Weights of a small encoder-decoder audio transcriber: encoder arch jasper, encoder norm batchnorm.
Rows from block 4 of the audio encoder of a small encoder-decoder audio transcriber, named by matrix and row number. Rows with one number belong to one channel. Each number is 128 + 32 x the weight over its row's rms, rounded and kept within 0 to 255. All counts start at 0. Numbers have three digits each. After the name is the row's rms in percent of the matrix's.
After each channel's rows are labels from the 100 clips, of 14976, where the channel reaches its highest value: "loudest" is the band of the loudest frequency at the time of the peak. Only what is clearly more common there than usual is listed. The data: short read English sentences (LibriTTS-R). In brackets: how many of the 100.
# convs0: first width-7 conv (encoder.blocks.4.convs.0.weight, 96x96x7, each kernel summed), inputs 48-95
# convs1: second width-7 conv (encoder.blocks.4.convs.1.weight, 96x96x7, transposed, each kernel summed), outputs 48-95

convs0.49 098:135163112130067139134121104155076147151128107140132138141085131140129118136114130140135176165124164128159114140120158103093096125101170150077176
convs1.49 095:109116173099099052133119128117077115122166091129069120114096111092137131131154110074029119113089078082074111152137141183136155060089124122074086
loudest: 500 to 1000 Hz (26)

convs0.90 085:089159078159076139122116047119123128128108092134143103115073160096078133156170119078098141096146094097141142105157115139133105137138111147093160
convs1.90 085:140099131122027148084110177129114124119147165126155060188166103198152104119126132097130126173130124096142141133097143149122208136106117201100085
loudest: 250 to 500 Hz (57); 500 to 1000 Hz (25)

convs0.8 091:138080140073102096189131058140090138158139126131089113125120142147099198082110130083149132178111097149123139106171161134149132125162133117138096
convs1.8 096:123152124157203125134090136110133108095147118127118083173110138101152149078116105122056103061143060106197149088134178118078156147183138137082090
loudest: 4000 to 8000 Hz (48)

convs0.26 094:128164103112167128126087130131137144181111133106159152098097101047129108123189127066168064147141151173162085142135090107169086091195128123163179
convs1.26 084:159115115112151161107120133093125079087075118109142107124107119087094106116053164100174115099158071140135140079092121133091110111128066132158110
loudest: 250 to 500 Hz (59)

convs0.27 125:141130057103098102133114151084107137159052140088095079114130116128093092124130090119049140107110156185115145096117145120172075086100103118115145
convs1.27 130:118140145109169159119135215096167152142136109087151150154150125124149119169168093076158118178176138139106094113124164088110043112161131166096112
loudest: 500 to 1000 Hz (55)

convs0.23 099:124128117166144071115135099120109076143085116085140130095076157125166142103184101113148159077163158113110109069127089184137143075161144159096232
convs1.23 103:143137146115110094105185126188094112115107155090144059155119139115096152063119117143150173128152159105123107164162134177164100098176104127130099
loudest: 250 to 500 Hz (52)

convs0.15 088:122145122116125148162132164100111136110110062114066150112120141107147127075166092028077112142059119143149163122154120085077140124104110185112132
convs1.15 095:122113147090133086183093113099143163090101164148100114147121111053131095134133163075045096131142106097117126154128191174111144163150145106128134
loudest: 2000 to 4000 Hz (38); 4000 to 8000 Hz (28)

convs0.20 101:095123107098120166084121157145120140134112099134127110137064100163162149103176150139174164119111150081118134143150100099154196114172112227067108
convs1.20 103:158124066152113138100118107106142130146144033090148180103166149141104127125140138069155122131133134105165186094121151088069128107126121129104164
loudest: 500 to 1000 Hz (52)

convs0.44 093:115150139161110172115163160125153130084171140193154145204091119159100111084116131115115183156107130091179056062117111112125090120141124093149151
convs1.44 098:065079060152135066068110085160109097124170107113104098077152125136173154122159150117070116115120123114084067098112096149091123080054104112127139
loudest: 250 to 500 Hz (69)

convs0.48 087:135129125151108172143141119091043046137070084082192141060136101189111136107129109161082080179128126145159121142101131161066126097172101141137117
convs1.48 101:076121106144090117112145176139092071069125164111110089162115191164100104079159100125187170135141118152091138065087103137163106154155154132103171
loudest: 250 to 500 Hz (44)

convs0.1 114:116081126075202132091148122113139083165134197107114165160122160097145092190100122152132154099129132108117099163126084157121184108040144108072091
convs1.1 093:131136143151071179165124175137117163158081067121193168123107110130155160180136116152109155143177108055053047123156124133153103165108152126128184
loudest: 500 to 1000 Hz (57)

convs0.73 101:136094097069142136108126138090175075148131152131205132114088106099176046129120142112145091112143138185184126150152117119114129108101110161105164
convs1.73 094:157156136095206121120110158099121116187158142084060186130127139108157119088106116153094080143148111130157125109188106164070082111110077165150156
loudest: 250 to 500 Hz (50)

convs0.75 085:112147107111126173125100115154145118078129105130166174164131162132131122131140194103120122125128096085173106089153163063125124119168066089170072
convs1.75 080:092169148126083178127122095120127100140128138084163142130086120132041133119152118138163102140134083192112147141097140116129156103135139182066141
loudest: 250 to 500 Hz (42); 500 to 1000 Hz (35)

convs0.19 125:105091096119092127093123185174146124135185094117136209142107107063126109094138152110111114140115111109134143123139145158140134089156016121118139
convs1.19 108:133150059120109122139149049107168111157079077103131149118116110159151071097147196110148160182109117151152157085049142105141119080124051152174117
loudest: 500 to 1000 Hz (39)

convs0.80 086:167073183118115135142126133119177060110152192138130119126179161161118113157084102134092121118125082113146108119083124099159036094095110128131091
convs1.80 109:155145131182135057084142133119152137115139100119128106100141086091135148146109103079082135133159112137177181176165095143147144097121167153068091
loudest: 4000 to 8000 Hz (29)

convs0.81 113:175123125111135120147101012098126115105128076135088190128124114120163106124103095144124091143113139091115102115166097164098098085146059129118169
convs1.81 126:164160184091102130172124132133098083120160150169168132111110106131089118109122130146132092096144130164104129140139142064108157076102146089178111
loudest: 2000 to 4000 Hz (50)

convs0.93 103:137073084116154170107102136158159125109042110079033110163114175133154130076192170140107106156059117154082140121169116075133081137121092118133115
convs1.93 092:105103085132112116122115109107114132125115106065136100109193113090131127128108115100051158091091174124160203161080074119127111146152134167133179
loudest: 500 to 1000 Hz (74)

convs0.55 104:131169160127151160135083111080097092173139104126090123061135111106121102125155130103072124091063116158062105099116152139117148140154217108138138
convs1.55 114:098098112116084129128081133060086108119102104186135103106094094134093058070112079115096089138130129068147158103113147108107132127135103127128100
loudest: 4000 to 8000 Hz (70)

convs0.85 096:117137192115113123164118091145133127128136130093092119147113139126199090122116109075090174139165114126058161147141118180097203117173065114134129
convs1.85 101:107182103107132119093127113116117182078114153139171129144085109174070066113064082134110098093162104102090121092147132124107067146134122149139101
loudest: 1000 to 2000 Hz (40); 500 to 1000 Hz (31)

convs0.12 092:122096116089157144119067112111139146088086153117153122162145147114142045064140140084093144200165106119148062080126125107169170141138126118095142
convs1.12 086:066150039135147074129129094119113134134072105180128158156125111129149149166124092127121076088190129107105132102136072123114159117134184147150120
loudest: 250 to 500 Hz (52)

convs0.17 104:137106158106108135184164104127154200103172132077110091088137170125163132104104119121071103093151152164053095096140096128112118109135041148083119
convs1.17 105:106187091132110095184133153126133185095134122163101150087120105127148092128134088104123103141148148144125117126112131137132097146194036130141111
loudest: 1000 to 2000 Hz (67)

convs0.36 108:110145071111152148161110162064120154134095079154144116067106107129103129116138142143134091193136151145138101147149138082093067155091174116118121
convs1.36 097:117125138109144115179158111178162097168145096127085147141136153123111113111100156095104162128148157163117170116149125110172148131077139117119067
loudest: 250 to 500 Hz (45)

convs0.69 104:138154175069118113147133118143133127181126147103132073154091171092113130147174121064165093124115184084154067099160143089115119133209136124115131
convs1.69 094:126098084120172208125191113154156121117122115102087145148202066119142112077135109176149141114139079135201177169152174149120124124083112107139130
loudest: 250 to 500 Hz (54)

convs0.46 085:136139141097126142196099144123110093121151072095089130120059149105111107088168145118150143118138146163160120208166113093166134048118094119091139
convs1.46 100:156108146114139120154080136096181144131170156116160161073153147231145140131105117121134134053154130083133140150171150136070094155152119104128084
loudest: 250 to 500 Hz (30)

convs0.28 104:149136147180108111130086122085111116152130147080144130126078196054082130106110126086136092136138126111179083161132118136104105089134119116049157
convs1.28 105:164091181144191136103140101171113075137140123096122098126130117163176073110124192167142159134132158079091101170125134145157098079105061120162086
loudest: 4000 to 8000 Hz (25)

convs0.50 104:171106157101118137098125113131115124113137126171057104119112094151058090155138085082105099087163068048135069167105128144132093127100106116095114
convs1.50 118:191125186170127116167137108121193144025130141130108111137117131181086129103136093145158133149141148068129137131153122123087153129106190138146073
loudest: 250 to 500 Hz (56)

convs0.53 112:101101140151056109158166076172058088170095111046127113113117110082074126144117148085123130110112113179136095164090179132102139093066183120154097
convs1.53 117:146068132095128086132079091138072175106159086137075111109126074153151052169089097052138123042138134134152108103108132157108161111121115114139175
loudest: 2000 to 4000 Hz (28)

convs0.63 081:153126170146148165140138144105161213117104135116143091163136133159102110116138079186048138097083129101080077106121150191093102152104146150131165
convs1.63 087:090148094136113131065135093146102116117140123156107126078145137157172117089160154130094124147092101088114182131152090103170164157096163130165083
loudest: 250 to 500 Hz (48)

convs0.59 083:137107115145148151125112111123157133195053115103191118171154142076103120170136068098139148123189179189121100165157106139156118115132133126091172
convs1.59 080:141124103167196147100169128108145091147149071101106079166128142168147131110105196189197163150100177127135121139076122117166108139105127135165064
loudest: 250 to 500 Hz (38)

convs0.21 116:091112115096192158124122162093154151123124097057102093121146186077203127137106154121080061069138121205132089143132166122145127072134129154122151
convs1.21 103:127182147115155153167109170190105138158121140105098106144127130097156083146104142095147069069055187136141094144174121106186130181166137104120128
loudest: 500 to 1000 Hz (37)

convs0.13 090:121144124170170083099163097131190096100185086161139177139115135161083138099066170174147079119125117124057126121133143114132131172133128118110096
convs1.13 104:108090146111082143117146046114125108110149074092118124083144139156120102188096165139077112144147163140145123108116100107106152082143125053081145
loudest: 4000 to 8000 Hz (26)

convs0.35 101:120138156109122118117099134130205118164107161113136147061129110154121126140172105191126139119152113097137180143119164123136153069180143115108138
convs1.35 098:120109153118172145075107142125103128091142094147112124093138160107139101091111094079101154103125136135102147040107131176113140160119122164167114
loudest: 500 to 1000 Hz (36)

convs0.4 106:139070103167137154090148109165170074105124177125078121188154114061123110149156119086174157140107177080118129175108123098170090075178177133133141
convs1.4 090:104098169128140121140178150124147189124128102143129138078099148084152094186162124150107150118133098074119183100114090152075099104068149121158132
loudest: 500 to 1000 Hz (37)

convs0.11 090:136116127074130096144160142137123128142103082135114123054140127180136201070102121135113114172138153176097191116114110125137174104142045094128096
convs1.11 101:118146097084045119152093135090154086074188150134090179137110133120106120135147131134132132104121133122139128126168110159111073110194118120079135
loudest: 250 to 500 Hz (39)

convs0.79 107:089121187043154142146139134141174177059117099127123125101135111155118129108115126073174108118138138139128153080123161118082145169099174142059144
convs1.79 106:078115080107083129095115141104093152165136096131173164068148114116115112139185074115130037145091083122123142134069116114111140142063101162147135
loudest: 4000 to 8000 Hz (42)

convs0.76 117:139087123084081075153177176117130103089133139151121108145069116151138168097118141077085082164147128145084154117200131122090098134133093166167157
convs1.76 108:103107079143072106110078137166140103154124100202140146153118142066153090124123219166153123130069104147086172102103107166114109172157172112049151
loudest: 4000 to 8000 Hz (31)

convs0.45 096:175126121119107146085157126142107062137176157116108139048138122094095156129115164160090080127151109148102172087066096139110152102129120177135105
convs1.45 091:040122120192099151075134115130086141100112134103043109107141069110127111097112096087153099125073142113139141103170117125064084105101142186117118
loudest: 1000 to 2000 Hz (41); 2000 to 4000 Hz (30)

convs0.68 088:134146075161118136144147142134092107148146114076124110114119174105117152168154135095139126135120163110106092170115146123204142094136079162059111
convs1.68 094:153132162149144096080144136159165137159142168126153136128093110157166101106140136149128121139151150109117127125166141104190145124071132082119105
loudest: 250 to 500 Hz (54)

convs0.16 103:110149105191087117108144169183051086177105109146133117186115121078101170122155135088159134107094122119151106128139132126115119146183128136111092
convs1.16 088:137054134132155105097131097142121124149137141077141103182183163171147140116060171102149081191067105156099172133167070196095115187168091116132126
loudest: 250 to 500 Hz (38)

convs0.65 102:155160156130110135144121117100085096102090143126121191075134120095139083132139187135092135136156119077133171088136092076171138115103093147140120
convs1.65 096:154139147108127117189121140121138066146099139153098132120167104084078159089142088150123110139131125099132092042112114046113112116132135098096101
loudest: 500 to 1000 Hz (26)

convs0.88 104:107143063091149162143164100152156172105083121169138152148089137118128155164136131073121116120151113165073098152142106129128165154106139147114091
convs1.88 091:124109082137186138090114153128108088112168085138125108155135118178194161188096154106158138139153169162144174140161072162150113128104118170171161
loudest: 250 to 500 Hz (66)

convs0.2 094:142133121179114135134192101077160142138142156117125140135105151144137132108172091090102097108106110154076151104102125106151122066125169062095105
convs1.2 107:115119123168150093133115090112097049122140164188103121137134120087168127146173146131077135095117088156113098187160113115072127151114173123162174
loudest: 250 to 500 Hz (36)

convs0.66 098:133186172115114158147126056098142136128116117111072135073128119082131108107122182092103124105157102052100152106168097103102118105118129103112132
convs1.66 106:082133160104108127119128075101103115094131169163063119095084111126132110128155167168080065080074116165183140090146175083171140165146123107107107
loudest: 500 to 1000 Hz (33); 2000 to 4000 Hz (25)

convs0.95 086:121147140107122111146191178069158184166151160134122127140151093119162079087109125130184124146166109149100137055163088173137154112117075158145177
convs1.95 075:141096066114144120113123084152058127135117146099143162138106145090094161149099137156114074164128171127137089093121165129142136160115137108147118
loudest: 250 to 500 Hz (62)

convs0.30 097:150175169097038147116129158170085095108103127138133147148079169130074132134182115118075114155119146094152137083148160158170093063142106158119180
convs1.30 078:186073133124106116112126158109158132137155086095145198104162073127115120160155175157203178114114148065118063093112122122122131124134112093105092
loudest: 250 to 500 Hz (64)

convs0.51 093:107080119185117148149128081144146111109159081097174086101128154155094100153067096098117126120092154112047110171182124130104106111128134133156129
convs1.51 119:155138104115085129158092070176142136144151115152166088151124116142173099094077102112141109144134081137077189121130139184041150140105131213090125
loudest: 250 to 500 Hz (51); 500 to 1000 Hz (27)

convs0.6 073:145089161133114128135141096142155153164124102177116118077101140142103142097050096166129153079131130111100101128156094138122098089085199096135077
convs1.6 091:083130110151118087169110157090178152112113137069168122124133113091111136133062097095075066066116072054134105104137139093114131116100141091137142
loudest: 4000 to 8000 Hz (56)

convs0.7 080:132062126166111068125159146214156101091106111091173166107094127138084172135138097131103139129131212118150068102149133126099077116107080105117155
convs1.7 119:124142107127071154120167101183128134150135120073173148178135111137139147145109057135176143110066106087080145111149140202083052124145061138050169
loudest: 250 to 500 Hz (64)

convs0.67 096:147148140103135114118162153193142130127133100107106126165127099176160177117111092172131098070082139115149161103108166053143168236149159118165147
convs1.67 104:101110076142134100080121147090121069115136124101094099161078175100180124146088075115101125070098116124157075115157052146116094116122111145134081
loudest: 4000 to 8000 Hz (84)

convs0.57 100:098074086052100155121146117105162137128144207099157119144147178169120123137114162066181171160139099121124070147107113130150071069118112164136164
convs1.57 079:135147117173080054100138097166093135134150147071150137064108109154152121134101177123133156103079173125093100096162105036156141107097126096115092
loudest: 250 to 500 Hz (33)

convs0.0 098:125150113158116111117087096076125079152163103076131141138129073144085146117177085099156092167100116108080116092156121115146130092109090107148084
convs1.0 092:105152138137174180127153161073115119127117077128122082138159176118133123118065124125120102124165108126089165131082090081070143080130097134066099
loudest: 250 to 500 Hz (40); 500 to 1000 Hz (28)

convs0.56 095:126125170115150115110184168087095090132157128111149104175148140119100060088115143065128116097091153175082157182165113039151170156119109122150123
convs1.56 092:058122116059128155056130070136130077078129155157120120123161105160124148173093145111103136107133104158139140168116137139154175117108141108129176
loudest: 500 to 1000 Hz (40)

convs0.43 108:124145134132125169148154244165176110153174097138122163138094073120110112120138040159188110112116150092120142106208102119143157112175125121150073
convs1.43 093:183103173073118091152126102143095099194074096149104113105137083136158107181052168084105080087099093082141114099104122128130126184103131116096123
loudest: 250 to 500 Hz (49)

convs0.24 095:120148177194136141129134145122140095091101163113144095090103135179106133097112112168186138127107125092102083107229121112128128098141177131167195
convs1.24 111:152156117087150091110098124111127125103112122187152050144090147096175107099084107141116056161170099104123151111116120144143101128129139135098193
loudest: 250 to 500 Hz (39)

convs0.61 103:113136124217117192135103185146132099159133147112137156120131121051130152148098094146092179114159092088113118056098130157156040108146103079110103
convs1.61 094:129099191111131118152152078151132127161053137120174126154107166177140120173134157088160170186140246158114104083115111130134153147044096132064140
loudest: 250 to 500 Hz (55)

convs0.77 108:128124085156087134090150135124106095130089152140148102138139142107158110131127099076182102113137155180138145065150157119128133134156108099151138
convs1.77 096:112157123094144062085107121131163073159134076132144127171134135139109073152053159133135108103128101115127136078083115145121135116116078191104103
loudest: 500 to 1000 Hz (28)

convs0.40 091:146096131107142060105110122113073107206083169141155140133152104060103107117113145074136105089102098113119146094131147157157083101127078144107138
convs1.40 080:093112124087144145117154129147209122133114124100210098169092116142174120161144148139113076113135102162118128163152140145130164150142118088109143
loudest: 500 to 1000 Hz (59)