A small encoder-decoder audio transcriber, trained from scratch.
Model: waveform 16khz input, decoder layers 10, decoder norm layernorm.
Rows from block 6 of the text decoder, named by matrix and row number. Rows with one number belong to one neuron. Each number is 200 + 20 x the weight over its row's rms, rounded and kept within 0 to 999. All counts start at 0. After the name is the row's rms in percent of the matrix's.
# fc1: MLP up (decoder.blocks.6.mlp.fc1.weight, 512x256), inputs 128-255
# fc2: MLP down (decoder.blocks.6.mlp.fc2.weight, 256x512, transposed), outputs 128-255
fc1.274,112,226,189,176,223,223,218,270,194,226,193,200,197,199,209,185,220,179,179,211,173,195,182,218,193,200,243,222,239,199,186,152,238,206,182,178,213,199,198,185,223,182,170,170,186,209,210,218,193,189,181,178,210,194,226,206,175,174,204,214,220,187,221,198,216,171,212,221,186,152,217,238,186,195,222,170,198,192,217,195,172,188,184,164,176,205,162,189,186,190,179,201,229,186,170,212,232,179,205,220,219,204,198,229,199,217,205,216,190,210,216,206,168,207,185,184,188,192,186,239,233,219,197,192,225,199,207,199,186
fc2.274,108,223,191,230,231,223,159,199,181,222,206,247,208,227,200,248,148,201,198,189,200,199,203,194,193,158,200,183,157,210,197,236,170,193,178,218,187,158,177,182,181,190,210,227,214,198,218,161,198,214,237,176,214,181,244,182,194,184,185,188,169,196,206,245,218,213,222,221,189,213,207,180,201,169,209,201,203,196,169,150,200,199,180,197,180,217,199,234,218,201,195,189,198,194,232,198,158,199,203,243,168,214,219,197,206,193,195,199,177,224,213,194,182,201,183,208,197,215,210,191,194,200,188,241,193,231,183,214,195
fc1.275,099,175,206,184,173,186,210,183,199,230,181,160,228,191,181,204,214,225,235,169,205,224,222,223,229,199,207,202,171,168,188,211,180,166,199,197,191,224,178,190,202,224,180,201,158,192,210,197,213,182,204,211,193,208,196,211,216,164,196,209,213,188,202,169,228,163,214,193,192,182,197,180,233,152,181,184,181,201,204,191,218,199,187,183,200,207,199,209,213,204,181,205,178,223,169,205,228,174,201,196,173,160,209,174,176,158,235,222,218,225,210,185,166,226,185,180,226,217,190,209,244,212,225,191,206,206,222,192,183
fc2.275,106,228,208,210,216,187,204,179,189,179,212,214,210,229,194,199,223,177,184,229,209,183,209,221,186,217,215,195,216,222,197,191,237,208,192,189,236,188,197,207,196,208,216,185,196,183,186,174,213,184,217,201,199,197,216,149,212,223,203,192,223,208,206,239,232,222,199,196,172,240,198,199,217,205,215,226,211,207,184,184,213,196,181,219,215,192,156,227,204,219,213,217,193,210,202,188,231,204,188,209,193,234,238,203,202,199,186,204,230,178,245,165,209,149,230,173,226,173,194,179,191,204,177,193,175,150,165,166,191
fc1.328,098,217,229,204,207,229,221,230,170,193,198,200,200,148,178,212,176,185,214,184,227,248,233,194,186,205,199,209,170,197,206,194,179,209,189,184,217,211,199,195,211,200,238,205,157,164,199,217,202,196,187,182,165,183,210,222,200,189,230,206,206,169,238,206,240,230,185,200,227,205,195,193,217,202,169,197,157,200,199,221,183,178,240,200,184,200,192,217,231,204,189,211,205,172,173,209,209,221,246,181,184,238,176,202,259,197,193,208,181,198,162,202,196,192,224,224,195,180,185,218,220,206,205,174,183,154,224,163,214
fc2.328,099,211,199,195,213,183,177,184,181,225,203,186,190,225,206,199,213,197,211,203,170,170,207,196,211,202,212,206,166,220,186,187,195,172,190,202,188,156,208,220,203,233,202,213,196,205,189,174,201,214,230,172,214,172,219,225,214,155,210,165,196,194,210,193,193,182,224,216,210,183,215,176,197,193,194,212,224,215,181,202,177,222,217,210,231,202,179,169,214,207,232,216,209,208,175,211,200,188,186,206,191,167,198,191,175,161,199,194,192,194,219,204,181,211,170,214,218,234,245,176,201,175,198,181,187,232,232,203,247
fc1.329,098,182,210,177,208,193,179,219,215,206,194,230,195,196,195,199,217,199,230,220,184,213,224,208,162,204,196,200,170,174,174,215,204,207,211,228,206,193,152,176,205,198,177,178,209,168,213,194,204,194,230,197,224,220,201,175,198,221,183,211,208,174,196,197,195,185,245,206,196,182,228,152,219,189,211,199,206,153,200,238,180,213,232,213,183,171,196,184,218,201,185,198,156,180,196,235,186,221,194,209,212,195,197,228,207,158,199,218,217,189,198,216,201,213,179,204,166,190,230,213,220,213,189,191,176,193,174,200,177
fc2.329,098,221,165,195,210,169,205,160,202,180,186,195,201,202,158,177,185,178,174,209,203,201,201,187,222,203,202,200,238,235,211,202,206,239,193,216,203,212,187,158,195,218,208,217,185,186,180,166,182,240,235,184,199,190,223,204,215,222,216,193,239,205,217,193,176,200,186,184,172,192,224,224,195,176,166,215,188,228,198,180,180,162,208,220,206,208,193,226,164,153,220,218,179,216,174,213,199,206,173,166,191,197,203,199,214,196,216,214,200,221,221,232,216,207,199,216,213,206,235,186,173,222,210,174,187,188,253,225,235
fc1.330,104,186,208,205,196,226,202,148,242,210,208,179,173,212,215,175,209,206,175,181,193,195,186,180,195,200,201,187,188,196,201,199,230,171,207,189,218,187,201,182,213,187,177,188,199,219,209,200,177,210,191,181,212,220,191,206,169,198,221,175,194,201,186,188,219,194,187,154,180,169,182,185,206,202,199,210,217,193,195,219,190,188,174,201,238,232,196,205,204,190,157,210,226,213,186,188,166,167,168,193,181,220,213,227,205,166,204,195,245,217,176,192,194,175,172,182,202,184,200,192,205,216,217,202,188,178,196,216,221
fc2.330,096,193,191,186,198,186,196,228,198,230,176,182,226,206,225,247,200,192,212,195,192,209,176,191,161,171,194,190,200,196,218,206,190,217,213,185,203,182,176,211,199,191,237,239,207,221,203,196,151,199,197,177,210,162,184,195,199,211,230,193,166,189,195,230,174,191,189,231,202,171,147,206,201,191,177,246,198,151,231,189,187,212,211,188,172,195,208,224,194,183,233,170,204,225,199,212,201,226,204,202,211,196,229,185,213,208,203,200,159,206,197,164,213,212,237,171,201,166,181,186,200,204,210,231,201,236,206,156,165
fc1.331,103,214,193,222,214,167,217,209,199,211,191,191,191,205,196,237,235,174,226,206,219,213,167,169,210,211,217,177,211,197,192,198,204,164,201,211,196,190,214,176,170,246,221,207,210,197,235,251,217,192,216,197,211,180,190,212,194,188,199,212,195,171,197,213,203,165,184,212,206,158,208,183,205,165,169,225,212,221,210,221,165,191,200,233,235,194,222,214,215,196,224,186,187,171,196,168,171,225,185,192,205,199,215,176,167,185,201,208,217,180,178,245,194,170,222,177,171,226,195,176,173,192,191,191,208,220,202,204,185
fc2.331,100,186,190,199,195,216,212,217,198,189,202,177,236,209,214,219,179,222,191,219,185,175,208,182,181,254,162,221,208,201,176,217,222,191,163,182,184,245,199,183,208,178,204,189,191,186,169,167,165,194,176,173,169,158,216,196,167,241,183,199,233,204,207,226,217,215,218,182,187,200,171,195,206,212,229,189,208,221,173,204,205,192,202,226,188,208,181,165,197,194,232,185,203,214,212,204,185,199,211,170,198,189,169,218,172,201,204,201,229,230,231,210,247,222,196,224,248,201,190,184,223,219,204,207,187,223,239,175,199
fc1.332,108,199,195,180,194,202,173,192,223,212,226,208,210,183,231,181,231,162,207,235,200,157,196,223,166,246,174,178,224,237,180,192,251,203,200,167,200,226,211,195,180,212,166,194,210,186,239,205,223,195,203,192,221,178,204,204,213,177,193,243,175,193,199,189,205,216,208,189,189,203,198,200,140,210,181,175,207,209,165,216,172,229,200,202,203,184,192,230,209,202,213,202,185,193,208,185,190,167,198,203,198,207,187,201,188,197,190,225,207,149,197,220,192,150,192,158,195,209,232,214,212,195,188,223,224,201,230,205,185
fc2.332,100,197,196,228,179,180,208,202,176,191,200,198,172,195,194,223,228,216,203,170,212,215,170,200,209,165,239,175,189,238,248,203,200,199,196,194,194,190,200,204,237,175,215,205,224,225,208,200,200,181,225,215,215,176,173,189,194,187,177,235,222,190,212,165,170,211,220,168,198,183,190,170,212,187,215,195,187,208,190,228,193,168,234,198,199,201,189,147,214,194,187,162,187,203,196,193,195,193,200,198,191,201,179,185,214,259,203,207,202,197,197,179,178,192,238,221,224,196,181,178,209,207,231,196,188,226,190,192,197
fc1.333,101,192,190,189,165,198,224,184,171,183,190,201,190,195,202,203,222,177,196,210,200,212,216,185,211,201,216,192,203,202,166,170,220,182,197,177,189,211,197,183,176,197,240,220,170,214,201,181,187,197,184,170,222,186,188,184,215,162,162,176,182,183,171,184,222,200,217,174,206,203,206,193,219,152,212,241,217,219,211,221,173,205,211,210,194,194,207,197,190,213,202,206,181,238,207,176,235,210,220,219,153,170,243,199,216,156,189,221,188,205,195,207,205,209,183,195,201,221,175,225,198,217,183,161,195,178,192,178,211
fc2.333,102,179,222,174,196,198,166,204,204,238,180,193,210,179,166,200,219,209,224,223,221,215,182,163,220,187,194,196,200,192,187,206,217,211,236,205,199,185,184,235,193,181,192,190,215,225,221,171,198,212,239,187,217,201,201,217,236,220,207,214,183,180,224,233,173,185,202,210,230,179,201,179,201,180,209,229,210,219,189,171,226,194,199,203,224,160,182,175,222,183,187,184,199,180,224,178,208,180,185,194,213,231,191,234,203,205,173,230,186,198,210,179,212,228,230,207,203,219,190,184,194,173,234,200,188,199,180,214,192
fc1.334,110,179,170,218,212,184,191,179,190,207,196,206,182,215,200,199,194,220,207,182,228,187,199,178,214,206,227,190,250,198,162,207,202,217,199,202,186,192,236,193,209,197,193,188,230,186,179,228,201,175,177,219,201,195,205,236,170,186,204,201,209,187,223,234,205,189,190,203,221,210,200,211,174,197,206,193,176,223,174,202,195,226,190,170,210,178,209,224,188,220,189,184,191,175,225,206,193,196,197,215,158,200,204,195,203,213,223,233,180,215,210,187,200,203,220,214,218,222,191,192,188,203,228,152,180,183,161,181,214
fc2.334,103,174,235,195,220,134,180,216,199,153,160,209,222,208,204,191,191,189,223,214,177,198,194,161,208,212,176,211,150,197,182,179,203,209,201,226,180,198,202,171,202,175,195,183,184,232,188,219,218,182,226,165,190,206,177,197,204,204,206,211,199,204,214,219,212,164,200,183,181,207,214,238,188,189,245,214,183,183,221,207,201,211,231,196,221,222,250,192,192,186,212,202,189,213,161,198,222,194,210,231,183,180,227,173,181,179,201,182,223,169,194,232,202,219,189,213,200,183,185,201,167,191,179,214,213,188,232,189,187
fc1.335,088,200,179,195,204,224,190,187,224,190,240,223,245,193,182,220,238,175,212,184,165,157,212,192,247,203,204,194,262,219,224,206,234,180,204,212,235,190,193,182,222,217,180,197,196,223,193,181,177,189,185,175,204,200,194,187,206,234,164,186,169,191,239,216,206,174,178,227,226,190,232,200,226,208,223,170,173,232,181,188,160,217,194,204,200,183,183,180,227,187,179,186,220,148,214,199,205,181,198,208,192,198,187,215,197,181,212,222,219,204,184,210,194,187,188,198,206,206,254,186,221,221,206,197,215,181,232,157,216
fc2.335,092,214,217,232,231,210,202,152,216,206,201,189,191,230,203,205,217,166,201,219,202,178,193,178,169,186,200,215,247,194,196,195,190,203,190,208,194,196,177,199,231,188,156,179,250,195,239,189,225,192,224,195,190,233,211,158,190,206,223,197,176,194,168,196,215,165,205,198,199,190,177,217,208,225,191,193,181,151,193,212,195,196,187,192,234,197,194,204,217,217,203,181,202,202,188,198,234,224,224,169,198,254,197,211,196,201,206,194,188,179,175,191,172,169,203,221,209,187,212,232,180,216,195,198,187,190,212,195,183
fc1.336,104,222,209,178,180,188,160,217,206,200,138,163,190,194,208,159,203,208,210,189,171,198,213,208,203,173,190,236,212,196,202,219,220,196,214,226,199,201,195,219,223,175,171,173,182,210,192,219,198,198,202,201,151,214,213,170,174,182,186,190,205,203,198,183,217,178,202,216,214,191,229,170,188,153,255,182,228,216,172,193,217,200,179,197,202,242,169,164,167,195,154,210,230,202,225,202,196,182,221,211,191,179,196,206,202,208,207,216,209,225,228,216,217,195,216,212,185,204,181,203,226,195,149,175,175,223,205,178,195
fc2.336,101,217,204,253,206,224,223,237,194,205,212,208,194,212,191,223,191,249,186,190,219,193,192,183,227,190,186,229,196,196,194,177,174,222,177,192,227,210,189,217,161,181,227,218,197,206,204,220,161,190,224,196,190,185,164,228,211,231,220,224,200,208,167,189,241,222,215,182,156,192,184,166,212,213,180,159,193,209,200,213,191,198,187,210,180,169,225,225,200,223,222,184,224,179,186,193,185,226,180,158,178,232,196,206,215,179,253,192,203,192,225,215,186,205,194,220,211,228,204,189,178,212,179,197,223,189,215,195,196
fc1.337,112,214,188,211,212,245,171,230,219,199,165,201,183,180,207,240,184,169,191,189,189,207,197,174,198,193,164,160,212,218,231,212,200,176,243,234,196,178,207,227,189,209,222,208,216,224,250,192,171,204,211,209,213,220,198,216,170,215,206,205,193,170,214,220,209,164,211,192,232,193,172,204,204,202,199,198,217,165,208,202,186,204,216,226,216,177,218,186,176,208,183,201,217,223,194,218,170,185,187,256,230,193,201,217,219,171,166,180,196,190,192,197,170,178,233,224,212,208,214,227,183,170,181,189,175,179,202,178,177
fc2.337,108,206,192,197,193,201,189,226,209,209,230,216,197,174,225,255,192,202,225,219,209,179,234,211,160,188,180,181,216,172,182,234,241,238,230,161,212,231,216,184,221,215,177,180,181,199,206,208,202,174,187,186,193,201,179,159,179,177,193,206,201,193,187,165,168,172,194,247,151,201,197,186,201,167,169,211,165,230,197,188,194,197,180,195,179,197,201,206,190,215,212,169,188,192,199,230,175,182,193,235,186,188,227,222,190,213,205,233,193,217,226,197,229,217,153,165,194,205,219,207,194,201,207,231,192,188,228,195,176
fc1.338,101,192,202,206,193,199,166,188,190,181,190,199,164,195,240,167,162,193,181,178,215,224,221,229,206,214,168,232,164,213,192,219,188,195,200,196,192,193,204,227,197,215,251,175,178,200,230,191,215,191,193,193,180,203,174,194,190,216,189,198,183,187,199,166,184,213,189,234,228,220,195,224,213,172,215,210,198,186,185,205,185,198,177,209,213,212,200,196,170,165,210,146,201,226,195,205,169,212,234,230,184,232,220,222,217,228,177,204,186,185,193,212,197,212,236,178,191,198,196,185,222,216,220,218,194,174,196,229,188
fc2.338,105,180,207,215,200,267,188,201,175,198,236,180,224,202,195,207,169,160,222,188,210,247,220,153,194,226,198,201,220,190,193,211,187,205,164,183,192,197,197,191,204,197,227,229,218,200,215,183,235,235,192,229,165,217,170,199,196,198,213,218,201,210,192,246,208,201,195,174,191,227,224,159,187,209,219,212,220,182,184,201,196,199,196,163,177,190,190,180,208,233,171,203,189,195,202,193,225,200,246,162,188,151,214,209,198,197,185,187,241,215,224,190,206,196,193,176,249,205,220,205,183,191,202,194,202,204,171,211,177